{"arch": "edsr", "model": "image super-resolution model", "dataset": "photos with spoken descriptions (Open Images, Localized Narratives)", "train_examples": 203450, "image_size": 32, "crop_scale_min": 1, "horizontal_flip": true, "task": "super_resolution", "loss": "l1", "scale": 2, "norm": "none", "activation": "silu", "padding_mode": "reflect", "depths": [10], "kernel_size": 3, "stem": "single", "widths": [96], "residual_scale": 0.1, "init": "torch_default", "residual_init": "none", "optimizer": "muon", "muon_scale": "spectral", "lr": 0.014, "momentum": 0.85, "nesterov": true, "orthogonalizer": "polar_express", "adamw_lr_other_params": 0.0024, "steps": 32000, "batch_size": 192, "epochs": 30.2, "lr_schedule": "poly", "final_lr_fraction": 0.1, "warmup_steps": 6400, "weight_decay": 0.002, "adamw_weight_decay_other_params": 0.05}
Rows from block 3, named by matrix and row number. Rows with one number belong to one channel. Each number is 500 + 25 x the weight over its row's rms, rounded and kept within 0 to 999. All counts start at 0. Numbers have three digits each. After the name is the row's rms in percent of the matrix's.
# convs0: first 3x3 conv (model.blocks.3.convs.0.weight, 96x96x3x3), inputs 80-89, a 3x3 kernel for each
# convs1: second 3x3 conv (model.blocks.3.convs.1.weight, 96x96x3x3, transposed), outputs 80-89, a 3x3 kernel for each
convs0.8 114:510488489455476483451497514505451514535468520499489508496483512493478504472487497497475487507525507511547497492489503487490514492475489521483531529543544513568525516547555521520487501530530544492559543504526534511525469469490479479483501510493512521540479486521471496528
convs0.9 097:448517504425526499454537501502513494459466477477456472487504510502515511497507515487500512498513524486510527496498512482505511515508503525595547506548481538526508500511506484469487547525525474490529471432497497477475507534511512529514526522523491499516499483520499487515
convs0.10 103:512493519474493493535498512523520504521512499512500511521479499487481481480486477503534523523515495493456479515490488487495498497486504512504490433511504477495521499523526488473491523489496545483525572487500553514525493507529498509491528508481507477504489491495519535517
convs0.11 109:497506503528536499472486486460443521442434497546523483519509499509484511518499505494507531546546542524509513497487482493475486494481498482464481474459513517485478477475491512494506513501504493491500525495496506454485498509525508530513488493457510525534496462486555508506
convs0.12 101:473429482513481505508467442510479472511488463497508514456468517453478505509510499509484483502495496505484501487497491485477476471493465517489475542562562475497508485480472505497454511549516525499481494505477528518470509488490495488484512493511477491471498512505486508515
convs0.13 105:461508544421477514488468508487495505490490478499506465445521490435529513474533535505525461500528466501523452483507512498519482506520490499523473511540465544519499514513473524504467515507514450518512370554531410530500513478502512482492516471508485499505479497485499500503
convs0.14 099:505492451519519450512523482482499513461495556485495524505500498498494477491506481484513558553524522543508526499498485509492481501491484454544489473543476510541518516499511487503498539514509476538499462532523456464487486494512497512499502520506492503503505507549506480522
convs0.15 104:452494497490489518485485518487521514473505502467480482499541512509524507509510516519517495536503497530519503530526510509503507484476512501518513511503518519510515521540564508518515515503509454494492467494515513478511530514517505493490486478494563528520520495485482464486
convs0.16 111:475561526435526529507534522520500467495489483472479469509509532495544559496513508529477444530481469524510504492513521485485495499487485508529501470522505486489485463487452472488474490514514514435524531514601506476577487517499493520507494507503502509539511524515512516517
convs0.17 089:476484493451487500486510492469492453475518509509490492507519510510509509514496530519523527504533507501507496506494517464495484469500492512567507506561510510503501471467434498520508499497498497498554509492564530516541487517495494519535514504505531516545513527540541508523
convs0.18 089:518461474495446473537492532466472495495496499528571540482482493498504505491510507506504479492520514522519520497517518490513493506505508472476495527513507527508534527495467551584557502509489443491518433481506456499513459468481472475517470472511483479514492473501491536513
convs0.19 080:483544490554530477501504466501478544502460508490485502513539502568526523490489492508488500480492497495513500496511510484485521489492530523507501523481495492500484527509525510503499470473503535522503519494457494463479504506486536524505514507516546556529498503515484470506
convs0.20 093:457507500453500504491477490527492491487488477473476461485483460455486500491489507482496527487511530476482489481512531498501512472488478513490440494466476503498501521502575439455480508532517462487506513533496561526486491473474459476522474503530526520516533519513543528532
convs0.21 106:549452491540432489482461527509529515500538519507533499484473492519454455495482478511519519513510514527497506502502482506495478525471468527441493501417517502453515498485489491507491501527533479506495513504495462470486485476501496489497489516496494498451493491459508495485
convs0.22 101:526503523471488505464497501461529527499486517466508507470530510499478495507482507518465489488495536500531473482493500469497491504471470431573549501486513491488502459449445506484493535523520505465450471459461465473520474500478509473488526524492513502505506505505495517506
convs0.23 100:490505472467492480499511446532516487550547508473497525494511525500495515497507520534519480525496452530535479475488502484519510497509505504501514540514479481479506511492502509493495503488511504490520485475518505482526503509503508504485477503506514513520505529555462476517
convs0.24 087:504476538516489496516506492531519524511485539547488454509502508509508508487523472500476516499510501516502497471521484512534485477489494461496482449481495487524492508499521523527513511485462486471497497460505516465485538516521515507501495495471499520522491505496508509496
convs0.25 097:486551498477508449463497480485515484478509511492502492484496499471500476490517500543507498543501516539523525528513495490469464481501505530527492499489498487475496497504495441455469522513515524532522491489498509518507503485499500486499497493521518495482514490498498496486
convs0.26 112:481503516501507528540523513515534554479480521504512540512501513503483502515492515488473496514483499482472481468488481498527507495492486467509518496498498527521503495490447505484526491492492535488565504481524547480540482493507490475495502506512515524512491509488496503502
convs0.27 097:576552550534491514486450504532501564498500544515516524489467467480483496532515503468512487493546490482515472519497503495436473501476534526481479482450482531497521489513498442473463489503495506485470537556477518519450486463489483497502477465482463498497470452502522486492
convs0.28 106:518574499497522497480497529542518500488517526487469513496510461486533503481495492499488497507514523524538551501501503503509515488507516530527476507537513501485475484524519478512547456449482474523475515526468500509496520516502520512480484478486512506514530494497520493473
convs0.29 084:500479499469506482500549501500509459530504475519476476543505504520487500513514500499531504479511483497497489505507498533506480530483473532518523530482447523513488466472473531493522531507503491511537535525552512519498527525515483485486509521498495506472487497467527527511
convs0.30 108:517522496484491488513486485514522532524514537523489483483499493481494488478480467520503504488506503490493465508506501516491491519517521478501493472485507514507519524543503513549490503509490538530530508515497496491498501521505473481501504498500468468516478470488488478499
convs0.31 120:531514524516498483484503515486458499456453485505477493496475484524515497514501477448462477501551512516544513537520512479464481483479504555522522495509517526537522453502507506520534475462483532502518531494500513484498508497505506525513497503499456483509404416463467442433
convs0.32 108:505445523534434543456436524514503499511464503547468494499476518498442515525473514480512477480499505486509497504504499496490489474510505473520504487501494501536496532540544503496506516489503519472472568392453578387481484512484494513495485497496518509517492489490477487498
convs0.33 098:504513495500499503499488526463453484475449484536517532459487464493508500511487496497516529536549533488485468493510503513501513474485475546561532477464495480465469521534533514500495508482490467512514490525539485482513530536542508525519488495492484494527495492494529542530
convs0.34 107:478476514524488510516501508501482506503480511534512519516488493518484500517466508492521520470518519463509511507514508542522512528496493475523505527538507518506509526504516496483508472468499508511526531515533523491504496482505484477496489496498454473469464481491501506525
convs0.35 103:472448457530494477521521517470483532477477515472487477478489504490490492520541525489480507496495497514496495512503518487480490519510505436461475480445456516514513516508481487502514467487478523483447537554491537555510480453497493473498524517495499500518475475502512486505
convs0.36 098:546518493498490488486494513514490476513487485540503490544499510532500483497510503520489504498503495487492498524530508501532527513546528492487471495525495469477510508497490468473480479473481486467516517485481537494477501488501535533521526524522459491478466476483500497468
convs0.37 097:502504506472493548498491527510482514510494533480493531503545561476497529504501518509511517502494489534510492506500510520509519529535528451534509503549517522545524516490494506518501475479472526520541458501501462512511523550498509541518496519494508501472484537494496551503
convs0.38 111:507522487484458490506490528487518481523509478492474474517513502504520480520527486522500507512517533507521538486490506471440474510494489487483485513547521531556521489488488493469467492487507515556532504521504486518507494498485493463453504454494505469483522463467537507502
convs0.39 099:531498521538517524502506557510516481474516520466504549520495526537500524514495504477472465531489489525498507524530508509505493473490485522484519489469492474476469500518539489503505515488480528549558572504545542485524496469487498473500497485531490504505482500504475513518
convs0.40 103:538553537521513509424456482472490510512523510493494503504514537500497516490495525514510507509501506522524530544539515516501508513518522526516490522506501481511510508511531536579553509522489536508535516487479525493513521492485495462463507492497502496482506485489482489491
convs0.41 104:484483484480480488458463488493484455439468462459469470545531545538523510509496509506529513500532508492487499501484515508499521512516498529503499510515509530495519496500512484480490523517510521496512464470490461496551500511532479507527504520535488486493499480490558532476
convs0.42 108:461462500501466479531513516462506517471481498519492501498500487492480483497476486504503517482480499478473488501506504504518513497505512491495508561492489567521499494533548500501515527491505532465486508426517519436477496520519503504511487507529494503478500523503505522531
convs0.43 095:456493488487506484457475487488466462488445493469442516485475506463479500491495496480447463461451491497511501520530522538526518523508524524506457489505480528507488531540555501508517484483501485527484497497482549510488502500507473503535458500508523535558499481505503498498
convs0.44 099:468497515424495507485508532484471451492495474482519494522504495522509488487497486530510532517514530528512522518501513492495503498489487485511485481501467525505499469497532489473457486491519509481483502505483490550522479502495473492504488474485496459494512498475517506472
convs0.45 103:499491487484429470481430449499540527515537530477445476480470458485497487481480489501469484505476503497483524548528517501487496480495488493503488469520526469502507520538497465490495471482489494517517476504478494525520496526540479533539490514533558562507511539515483507508
convs0.46 096:481476507530487510497467475493484478497476503495494537497483476494487502473481480465476471473490504500542517517514523503504507509508492515495484486473493521479478500482484464465471506491493457444497503497483499516484503525497489526536480533560498509476515534528476494495
convs0.47 101:482473479501489479526523504502486512493473507508486484517505508527469494556484522488504501476497512480493493479513507503512498492499480512540510510507527512510548513494514537513517529507494500494484474503487482513510482486469494490478487498494531525510550541529535527526
convs0.48 107:458486521472459502541498507508537537550518467515480457515506525530497513509481505499487485492491499462494516483479512459496510499507511460491463517506507531527511542490481518484486503488495519479508501483513523489530495525529509510528501504492508527494534543483533568500
convs0.49 085:474511550487500572466490551519478501511460476492472493512474490509486503490501505487502499431493518455510495480468516508478515509498515496517525489512510506498469490470486485498502498481511558481519585477515534465481502502485497507501497520519497507513526504495469515507
convs0.50 120:479482498505473484494468494518505491477485509458476533470480504454478498463488490458455495453473516495511511513532492528534516504503506498481510474484516482490515516509509509510496534519516524493526511475507518478484459478501460475510480495514521510480479518539465489538
convs0.51 094:491493516504511522496496539509476475516479485515489517516513509498499501520500526514528512516524512497508506510533536518526532513492505517520502539515480546499497490497516467459519482463478533513484515472475532487461501534486493528488514527497461475481486481489502496484
convs0.52 087:514523538510496512496469470484496494471506513476494512506481506513497514484485492461502475466487457474483436471486484515517515484476492535482486502495524464434511479502462537498440472472447511505499496501524493502544495488503521514520512494492509535522514544509491506494
convs0.53 096:470530514496527514501514527470507511511515489539512497489516494510485493507478515546499496499491514472473489516542522513490483499491487532496477522494504477511528494446440503454454485471456395499516482571508494466512481493520490511523513518498482504472506495510519515525
convs0.54 085:486515494457480482451509502483471463512491488535483482502500508486512498484505516528517507518489492510504527516483483487483497492525505494509487474518496505510503484494476463488512470519507502498528500467508499470486523503485481471446476500493515539505507505511518514515
convs0.55 092:485519503479458502496479493546575524466529493481495490497538513475497507500509507497519524518489516523474509505520517487486510451488521497524470499495497491504477478530532476481453550532525539563490496558489480515514547499515512488512516494494508530490508532506495508512
convs0.56 084:512502457546495462501471443477465479514518496524500481525520500513508505531518492522512514507471485513477504500497508501496482501513489520504500515501505517500471508476480511482512446454504572542535561530542537568544451474513483490522501507521525502510504513490466491497
convs0.57 096:505476492488503492506517508526503498488495491496505500503504472507512475501504482500492511506530522517504502486470483510500504482500514524501479516535506497517516501564565455498448522503476454442491486470470480487461488495508474514539504520524534547533479490491510533515
convs0.58 090:489471502514499515527546518499487490548484488542465501534495469530487509495507538519510514493490518472467478514498496504501506480512503520543529501560535490548502513494477516496477511488481576509441609519489556514495493507517493506524495516529516504453493502504460494550
convs0.59 100:449448502487516522481510505470492478513512495500521515484486514503495525493496497513519489498515491495530529530513528496501506527496519509495512515507467552544480515493489537511523504459471506456466497449531471487523512506520498522495512535508479511485444510512508508486
convs0.60 119:477498530445501549475503519539507486504542536487537555527581514531576501518526485476524522512510486536503467521514511516530520523545538497505496485496487508489471526474494524467491496470510463488484458438483483464505514488500499471479493474486565502494526528485492527513
convs0.61 102:492536475487528447482518414515505520527505493529518506469485497464493483466500496512488481529494479542508496485491506484503505479487503490516535488498522483503529508477485492487461544521494499450509467443484510496525482502551474493545474496531491494515527504514491491492
convs0.62 100:494520523478501519489472508526502506509485486491462499512504490500494488488467495509509534511498532504505557522527551528508539531519525518553533480531541493497484527506511511481501507481479523496531514471502545493502516522507477492496481485502483484508476470474480482478
convs0.63 095:474486496457454535496459517503462511500451479498465540506522532480527558513526526492487530489496549481505517519510506513522474502530460461497526470527563468537536506485483458466438464462453503451454494521525472524592519493463527507489524500484514493507505524502470523500
convs0.64 134:487492503468510540464478491486524514493460474487453507491518508464503515465496518505478486512498520510539524498488510537543517533519488493589535447543512442464498459463475496510533491486487552506519505460492480500511486521498469493507447487516476493515507478506521475456
convs0.65 117:523518502472468485500505499489490523520526494471454463510528506521526501485495459496519509501466467467457480494498494478482495498522523506493557515493506553542533497503488559566543506501491507527521492492495490509503481490524483482493490465463497501491505518502500504508
convs0.66 099:477490539498482551493478556524502493520515488523493479482488487518533504520509500484532501473519485476519506521501501497496514465496505491513512499544543497513475474471458491489472493487490486546505480507506520524530510500494506516495530533532503500479492517473478494466
convs0.67 089:575470509551455485525461494496489497491488494484470529494474496521469481517488525545484509541474513520493529522486467468496504450482472493484488481507488486480483524549492498501497517539513547508458525503443504512482461491513453483524439476538500486461481457481494478514
convs0.68 089:480461468460449471471467471499505514508499482515485474505512506507494500468474495485503521476496498460484491524518525514518516503498477502511491501505495502505509541552506491464459518525519472475481452432494448465498504517503531539498520515513508522526499517508481500502
convs0.69 101:451501549466493521476506495516474516460469529453521482510499521510486522501497537460484528441535546464523461502518519490499490474461482504497517546459525467459537493490504455494511478511511510494528436455514503487514490470527454448527474507504512496486501501500474509501
convs0.70 110:512474481513473493483515513481500494481499498472492502482486507475480513473490507501495495496472489511510526510493515495492546505534536498475537480537560469531537459543500494525455521527490524479475537498521483487500469487501486515499494503516487487504483482515492497549
convs0.71 103:561471453543505466486489484482455465530492464503515495552500488528495458503506443464498519452502523469492539484501500476517507488505484465504533480558515480498468518537546463451473512502502516526499519519493518541490528510484503515481502500486469479522473501505507504483
convs0.72 100:546503526497540509475498521509490470521492475490510507498493497502515477460521501495447484522490515544513524456500505471509512522511501493500493532539469499486509534453444541521542495503531516470538484489503429494508537521467539519476504504503483515500487505521497478453
convs0.73 100:465520506449485450462484457461500479469502472432490475460483515458486501486507503459506508498535510540517505530516518496482504491513543463508482479530482521551484469474494494476477496499520485489515525485486502451466485499495511504489532483464507499493498514497483536520
convs0.74 101:471478478467512487486504465523506522516485489497500510497485503507519512506512514525513479486501484507510488484479481484506508475504510450489514493537559460512537484468465511497475543545534517442477512474470481469454488502509486496524518528526460466523505495526532525535
convs0.75 089:473473478513518538468514503501463508488486506497521488454502507475524521507523510516511518525506509510475489485504478476510491509523485400475485453490487490501484476498481511550543491530570517473461512493488498479472516523524528527507517513501480463494491520520504534503
convs0.76 094:557507448507474479462504489502514521521490456527507464488473510506491487503482502512508493509535489486483479507475483494473499488492519524515502502522530491496494491544530512497484540508517476513503534539501491485491471503529491499509511480487445467530498471475555532506
convs0.77 087:487487482488433498515477541539546496528552514451495526496528504489503508516518528515519503503468508518484497495498512525507519516505479475481505489506512514496489491465500503483520508512546505535432469471431463459483507553503493515477488501487468494516503532494481503490
convs0.78 094:473499497521539515505488504529466477506503475494535504499517503469514502478503506457496517480507485529520505475491499515525508527530503518479476521498476491463485446445466495500510431443474484481488435443466483446467560527478524523472484497473453479454479494495502505489
convs1.8 119:508542519508548515517516545510519525494481528522489543518518509512520508511505487489488538480497540494484503502509473488505484500503490520492450502488463513481482503533503472528521503551535518499494494494506484467520503506511529519520533506530532521499534489481548488472
convs1.9 097:531507460526524459520527454511495504518524485518483475515509480487533496489543535492530486495527513505518535506498499510524540538523526481506509503505482524516470504440423536505470477492466521523509536521485488498478471482473463510496411478472501491512516495547530522512
convs1.10 104:524503493528518489519516540496494511493485499542509508501520470459515461454501463485485490459445489472471489490531495515514512496495513500488483499486472492474487512528543490513504529518496485507520468499491476480493524499543504528504504502493483525522498489511502489506
convs1.11 099:519460493508480481501510485423471462467518494491509466549473454514470458483479473510490479463471497486508535525500493502502520513505523482511473480487517488487511503495524519521516500506514498456514493475497497474445498491527487496505490524493505509490522522550528514568
convs1.12 097:490481481482484489514508524516492521520506518491476495485487474488519512484513526479476498474496508507519551520504482482443472503492499534491514529501526499517551453480469486499495492482521520483498494530555559557553486509547516488503521502497484492488499500480463479509
convs1.13 118:531522553540532541530511537527508511530539538510536519475455466510478462470449467468496509497507482493482473510511507490500488476482476490481484470468479505481500472477485504528521512552507539482516546498502550473487482509502517528533485499502464496468502508507553520515
convs1.14 087:473498460507524461494497450463511545473552503476516470493515482484507476527527468498463478494484512481457497528515506509490522515497484473487490455487475477515492487462467492471494502511507470438470461507452448499435489509530530522500545515528475475523511491513526519530
convs1.15 121:483477517505475505493458465498492501506511494491537553507508524506487502494485494510535537499512496495484472504518499473464477465470497499519506513511504498511519498531513525508492531491498487494528493494516491494499522518536534502525514517528498513522495494511488496509
convs1.16 130:473527518457518509449498547505506480540488462511485474479492493465468477475496483476497508522524514512500507486514504505506517492505515520508537509500496463454499492528513497520489488504496476464454435435473524495490522530484506515478502487472506474520533490496498513489
convs1.17 095:506518509529515537501479531518465487522454490495443486513499505479497510471509490473488455498512513484482502483512490508500488515489490483471471500476450541514481472487541493476539481515569511505501522476484524492497455438479467468472469475500471474475489506470502491459
convs1.18 079:495489500533511481518479481489485486508472503491458503508494473475485512483490491519488515537506502516479517458485498513515487502492437529523496526527529522509494483519521469465463474458431488534514518500467537538471482481510509487499495522487532529525517484537526475516
convs1.19 076:484450503498440512524477541484521489495535493444499449498466552498438505477422507491495488489460463493493507483472534512480543504492517513462480523491504527493524500490490514507552523479523504483511459467469464455504534471468521432465527457511485484492482489506450493471
convs1.20 083:527505522515506520490450510477426469514449466512478494522490495535508551488471497450461495467482494458507473532553502527537473492485471521479464503500507482457442500528515543534539494467496533512503526533517517497470512471478509476482503484501487485464487469458519481451
convs1.21 109:491520489452550498473566496515509482493470465474474489504526507513519499500503496513526541538509555510463459515490500511508491510482482512529523502521540509520519506503481521504475485494519504541457515572473503545500514500485508523492489489488504472489512504488532553498
convs1.22 099:499507522492495503499507514498495476515479518483523514487514515501533515519572531499534509499504512513510510531500518529506511510475502500538556461490494487479450459468493480483523519522528500510497485519524471519521522552509552512530527530528503469476531499516517497516
convs1.23 100:515495461506506486547499479489450463427436457441441454481515516507527540483506527536490510482430508502447486487485500469493515521491494467478482459534502480537528498498475489542483458509487521516499533543482517542529501464468508502474510530519496502496482499497463478500
convs1.24 087:445492487445494455489535507509493506542479518498478511484510480496543531510528498474496486510507488515514525511499538475475511507532516557567568496491520502505517509516493494540513491504492461504474500499459453470463505548532482490482529498484504516498520501513535505515
convs1.25 094:506520470493510494472528529459504516448515530473527521504504478516502482544492506534509504528482481515475488495492503498467489501482489499522509485466461494467480552523537528521519495490491471517483471582550451553554502522483492517486515527513492490467479465450460475472
convs1.26 123:509544557478477499476473498476485479480505506491508500480508539466482516483519505535509497514484489512491513496492504520499494500465468473493525489502497515486491528507490465418445505498513469526509494522496479529518511535527472489504502490513523518504517521500512538540
convs1.27 086:481429451487477474512489483524491550518463489494473471517501503522489500482470463507510516527516507505507517520506498507491490493484495500525530475489500512500516472480507461457487480447441564461462544456479536494498493470496483467510495468482471463506470448498491489509
convs1.28 105:490474475487533495477506498458478477501484513458472485519511486482527512480526522532549516493489504471483481471492497487495509490495506482444460457454461482506530506523508533544507499510476513532529478543565477518558534488461526497497490482498477457486500459490520479481
convs1.29 082:510535522508528495525548533522463497545487519547519509528520489478489483476502513496539528527538530515518507502480529495502495503509500527496495496480504476487504476471470497461483504472534474533532509493508474469483475485494487494506498530503521525486510494506498537483
convs1.30 128:457451491490469474524520483508518524508463481482463522532521475535504454528514469482520503480523539526535540497505477488503489466487519501470481515475459537519493488455451547541506564545494498516465507497491519501503524505503546521498524505486515517519476463497490473483
convs1.31 124:521518524520542525502505504477456485473417424490440447529535519520484480494448447508517515514503493492466452518514523504511492500487487515512462482505465494512501523524495473476491537496507515507480513510505509505519505509499499493489499493523469447462495406428515460462
convs1.32 114:498508535495499532486510486476511485486493483472500462459542527496495485511519464518496504543495462536519490522509476516514465491514498485486449483482480457490474524526530468499511505491511423464466434445465489499462496485480487494498514499521502515496500500496483520502
convs1.33 081:524493464474508445495522469476514553528494522505450478497518490509511514484498502515507546522527508513512538503491509480466486500486502505466491525488489509515515499516476498486426491469452558528507515508515499503507519516499540536471473477456498515484482481520458452507
convs1.34 143:484504528490516532510498521495499535480507528510539546496483487482485493486495482513511494522486447527485453510520515497489504497475486489517517533553548539525504509504503491480473480447487507472487500492487485523494521462480481473506478502528512506515501515521511532540
convs1.35 094:495531552502499508487490505492519500457476486478512527495481472524499511535506518545509554499476515468487538500468507520478475486503505527537558493511517497487496530560533505496482508527527484489505482475465468498455505539536539541524499531503510481471528509488531555548
convs1.36 095:515456500480482490488497538493515507507510499490490504497523506476512490478496489514503531500511503515487488506476509499472504501497511521497487530508460517508495533512512549520507531534520544521471479503493487503498468433465490465472525499507517516533544503494533518489
convs1.37 091:472490503547525505497489481535528492502462429466426449480461486519523500488500481497481482525504490509471461497532488492498487518496471502470500513512496546524522549521518501492520524450523495505496509523511534486474511520494513519514478488516513494490497482496509490518
convs1.38 119:525499496544513506503498490459486512476507524458487500512498517505449485510468522488529479483506473508513475533524518500491494483487503500510506519518512491509504525512526525553521510524526491416483499483517492507512477499494505510505519497493472469481470413487504441485
convs1.39 088:467521501498524515495499483536526502495492473519491486495521507477500491491540517524486490478475471510527521504513529530532522522518524530525516518529554528552516445460450497480518492448503502518423508493423481472469491436513489474532481450475490478507519512530496529522
convs1.40 107:551533501503529520503522502513502521543529532507496470508491467491496507492483474527506521498502535500512528495492492500493511495477487496480486453485520511526546441456470514555522440451450510498511490506516503505514496456480493497511494509502471474507480464512506492502
convs1.41 105:509473474514490478507523512546558543527523525518522533503471513487482513521512505485492525496506545501495506517541538519499487497448473509514530495497522522507523485478477462464472444496500534486468567501466544492467446465491453478503455464490449504544448505534470488507
convs1.42 114:464491498476516554488457503511487438485507493493454437494511511511479521474482516492509465495503480483504484497513470480497504494506491497502486486490474490514507511491519511489506524512532510466479498481470517519501494500506511535536518530521482489506472475502471492523
convs1.43 090:510553526510556509484540520514511522485494509518514508523529530505547533471516512529534519540499487520497500475486507498491491498506502515513508516503490492497481508493498485462449544465430506539552515553565518550542485490500516504483467479472518506496518500492563541511
convs1.44 085:498485483510507510510499505466465475479486474488487516502505490508511490500503484518533511467479524509500531489498468478531497511491496487506529480491486489507482501508520471486509405460463506512488526541498496518510505518522509513517500514496505505497471460497478472469
convs1.45 106:561534501543577542510554524513465496476434487492432443468482525479512548478493487502544539524520511503505487515506534484452493485488474531521548500522564504508547553536512534536504506539540494472513478510527467505498517502509475480502496507521499499506481482498488462462
convs1.46 096:539481475551535483478489496475496484526505507526508518528515540533469552530481548518534518511535500486521506513499503511522507484501481508517495533525519492490471505489513479483495510514517496483475496489538486490539477456459516478519508462521460486484439460490472454489
convs1.47 089:486484458506497483496517484448486478488518512522513518545502493503483495503485495480483489487480454485486456464475501488493530507506513470490513487485520499493513509509477510490472519533516508520556518494508553507503502509492516506514517521518477451441469465449442484479
convs1.48 102:478496470519538507461493473531508525495491515522529522526515497493501499478517524514538556491469475485492464526540517522541533508501492494486478512495497457477474483466474488506515543495501497474514491493500493513523481524490496455488507483508497474473493438499501476523
convs1.49 088:525488527497487523489504471478530524499543544500553534482491470525499502516503526516522501479496515506535516481519506451483492461488494485482514483475476464512515455464455505529525558554527514540470478532490491569498506497497506499505519499490492511499509506511498494531
convs1.50 116:539542562508542527527520526520457512543496508497501508485497492493515473466500451522535496470458497486465522529506461509531481516519520470502495466509525476491488477492476504553501511535509454489549447431516488488502508496549519520572493498506486486515505536554488510512
convs1.51 110:482534484491536508454491513495519492486517497514520476480499492446469479487476498475477464507486464509504519497508512500466485511490490523514522545528498495485469502501510438476478453516500504461512500460500528463508513520485506534482521511495506515501513490482493486451
convs1.52 090:517500502553533487537508462503470514520528543499516549509482519515505505512535551547504513526478533506493543503532532500538525516525515484476487495478483520505493507471478506511495514535490494539509503532510530514494506486504470492500514471461528492530526533524511507483
convs1.53 083:511507462495526509482529496521488494497481511486533496507518478489519491470522542488490480475477488505452471515505490504470493509491505487481525489483488484462497494475482546537480567572495465533512455559543422585502512475476528470484524487505518487456552500481548537504
convs1.54 094:499515493489500523516506516531450525513464473534485460495532546494518520466490509501492537457473506502504508478484478495485505500496508490513496486514491485509501472487551520506527521509512506480493508499524528527506459448472484498510500505494496500515533519496493488494
convs1.55 091:504489481498489485489501472481531531499509497484478486457481492513513482477521484514483506502504519518513480519516500507494480486488505480467482486482492505516495478503493530512514545519499489460489502460472498507465525555518489510483499489488499513500494494507496491519
convs1.56 080:492479509503427473520490496499484456482483485481473483493494501526494505535494509488516514510504483534502477512506494486491469523509522487482481473464488535506508479470470436445459503510519444476502488482478491467450495516538529510498498482482521502511498489539520519566
convs1.57 097:519514539464450506493474543513544517531529522510514501500502491496506499498509512479497492479502485516517475502500500514539508506508525488476502505498521486504491523547539468517504497524475501489523527496512521509554502497522503488490486471479472491518479465510485478491
convs1.58 093:518467495547468503534522563513513528528540526517549515505535505512539532490520511518508542511514534525515491498523517492514501512507513490535490490529511517515515499549514494529521508502486524484482516449465537449489508496479495484469510493510505530537552581546561574524
convs1.59 092:451488470492513529470479513503525509492509514493494467484502490473493551487471507500526504520510487553535489508493504503513527514487497535512506560538527542490505551518515532538521525498491492520500480464495508467502480499475496489463499499478514512487518503485500509497
convs1.60 119:533482563503489547523491529460524529473505523484478483453473516495570531468509495482477467500496481475504482480512486482509489519510500506460501500429470539474517477482509486496536523499528472558510480618527474534503517552525577569513488496481485456494523486500483484511
convs1.61 116:504495529521501519513469513499476489515487499495477500482475514486498492506497486507477463525511495535509533510486496502498507535506528503498504489467459507485458480500504471495506461490495473438472491437472491448491499493487510524497519505522516514531488460476473443456
convs1.62 135:535488490519478506509461461478502498483502513509508500491490505556551540504524554532514520493487524476464470513526497471516512487493476477452491438453490506520553496505509468507497471503478527512489527538485523518511492481480485512533485495511512489491505495492489522502
convs1.63 079:462467458481455490494475528478486476480475484465475450490518496491514497480509508525478492494464507509469492509480525511490508517496499474504451515561526532530556547542529514507518512481518503529488494504470494513520518519493521516535533512500543551500530530541467517525
convs1.64 110:474479497467501484463496493475470491496482521478472523512515530511495517509524521503509493529530507544510486495503499494506501502512506490494500470450455491508497456470482517561528494513520506484461508522451505516473542535544518506529519490519504474487503490514501520511
convs1.65 115:503497449506483479497487492464512500504562545520548534494476494494517506498533536496535509478499492507531507528512497518508493496473504488486500466487501474475471476491498482502498474486464509486494496510516479495496495513517526515529521527516507488490518505514504491486
convs1.66 085:526489485508499516495486463487470488543514473497463484486496481505522500512507467493496523492518525493494505510504535498501535521500504503516492471491479491491476447480495487516503507522499541534503528582510514525481539542507541533490562503490511483493524502495525518505
convs1.67 083:490502483491498547493503525506500520504493480519498486480503482486470487492487500547503524530484502501506509537524516541512500485495519490528491535518485521522527491494482480503513509501506520461521486466554528495562500549526469513518498499493493496492497505478520514484
convs1.68 085:460516491500502536505518524505498488489472462535505462549565541477508503532519500525511538549503506539486515481492455470476481498495501508506530501500501513483499488455453532561514449483436505507487513498485527510521530507510528523502534488481493462488505467444523520482
convs1.69 087:458469480485484516484488483539529475518469495474464519521469482515491499483538528531516542540495499511472497521520539506528530508512490519528485493481524504501533514518487514496478502504513539468473502469453507478477492506487482491485440497542513529499506502514509516546
convs1.70 106:498480516500490503526486519495524541489536518522508516500513482499501490515513463509504520492493508493540511495528501504535494521483475445542538493531520506504485460441494473483512486552498510523479500494485504467518481505528485494523517481498457489509502489488506508505
convs1.71 092:469496487490504510483521530483508516510537506492501521472479480477458507497465523521532489486497440477508460493486489494502515494507495501459478534512485473489476466443479514492491499484500506514495456468462473491436462490488491483500509497527443444480485474458508498497
convs1.72 096:491509491503516493465479486500495492508519492505509449479505500477504493500518509506501495496486472510513505472495508507503483507490487462478473495511497495469480503478493471460477469530516501570518492529515447513502479470463485510486520489488467444454508481462540549530
convs1.73 096:466478468448485501482525492506515478527533481548515477504528544510508514503503511517485499497509513486518517505497483516494524494484516465541525515517494507515465474509537497518494511544541495507490495522452489546459466499503486484497483491481496527545511554544503526503
convs1.74 095:461469441483523465501518495464481491482465476482468486495525513485534520462499496493474484486487510523485507481496516494518531508516497479490503518553584518540550518495473533507488531481469489553517496518494518500509505492532506487545498488536501486493496498509490504517
convs1.75 088:511468464525491476530501462447501476487488484504484524508492534491486525509478477514504506502508497480490495526491520502493488511476475522504539487494511496501513466443439563496481482442483486477501512481508504490515457476518495504496492508518481507489482489478506525530
convs1.76 081:550510514549489514525460488514530526515503498460443457510515524502508507515499518473490537479499481522481487493512496484486492510497478496499518519542555496521520561517500491502476517541550514483515517498505503506527532530509514502550511489522503528503494533510465517499
convs1.77 081:550524547525475525510480497510480462480469461485462499496489531510484513457451509503517529501501513490493450523529472494492448518474488506499449512511495486508510465446490478501492532525506498516554465517566463530514546510518476445502494442470528478455541466447529477480
convs1.78 092:512466516488472484527466458507494516525508486546501523523509528516484492538488523488479500461482533499494509508518506510518495501497497512479474522498468517479473521476505484497494505557521515516494491489469538511500509534553523522464498497474522501533543516529509488506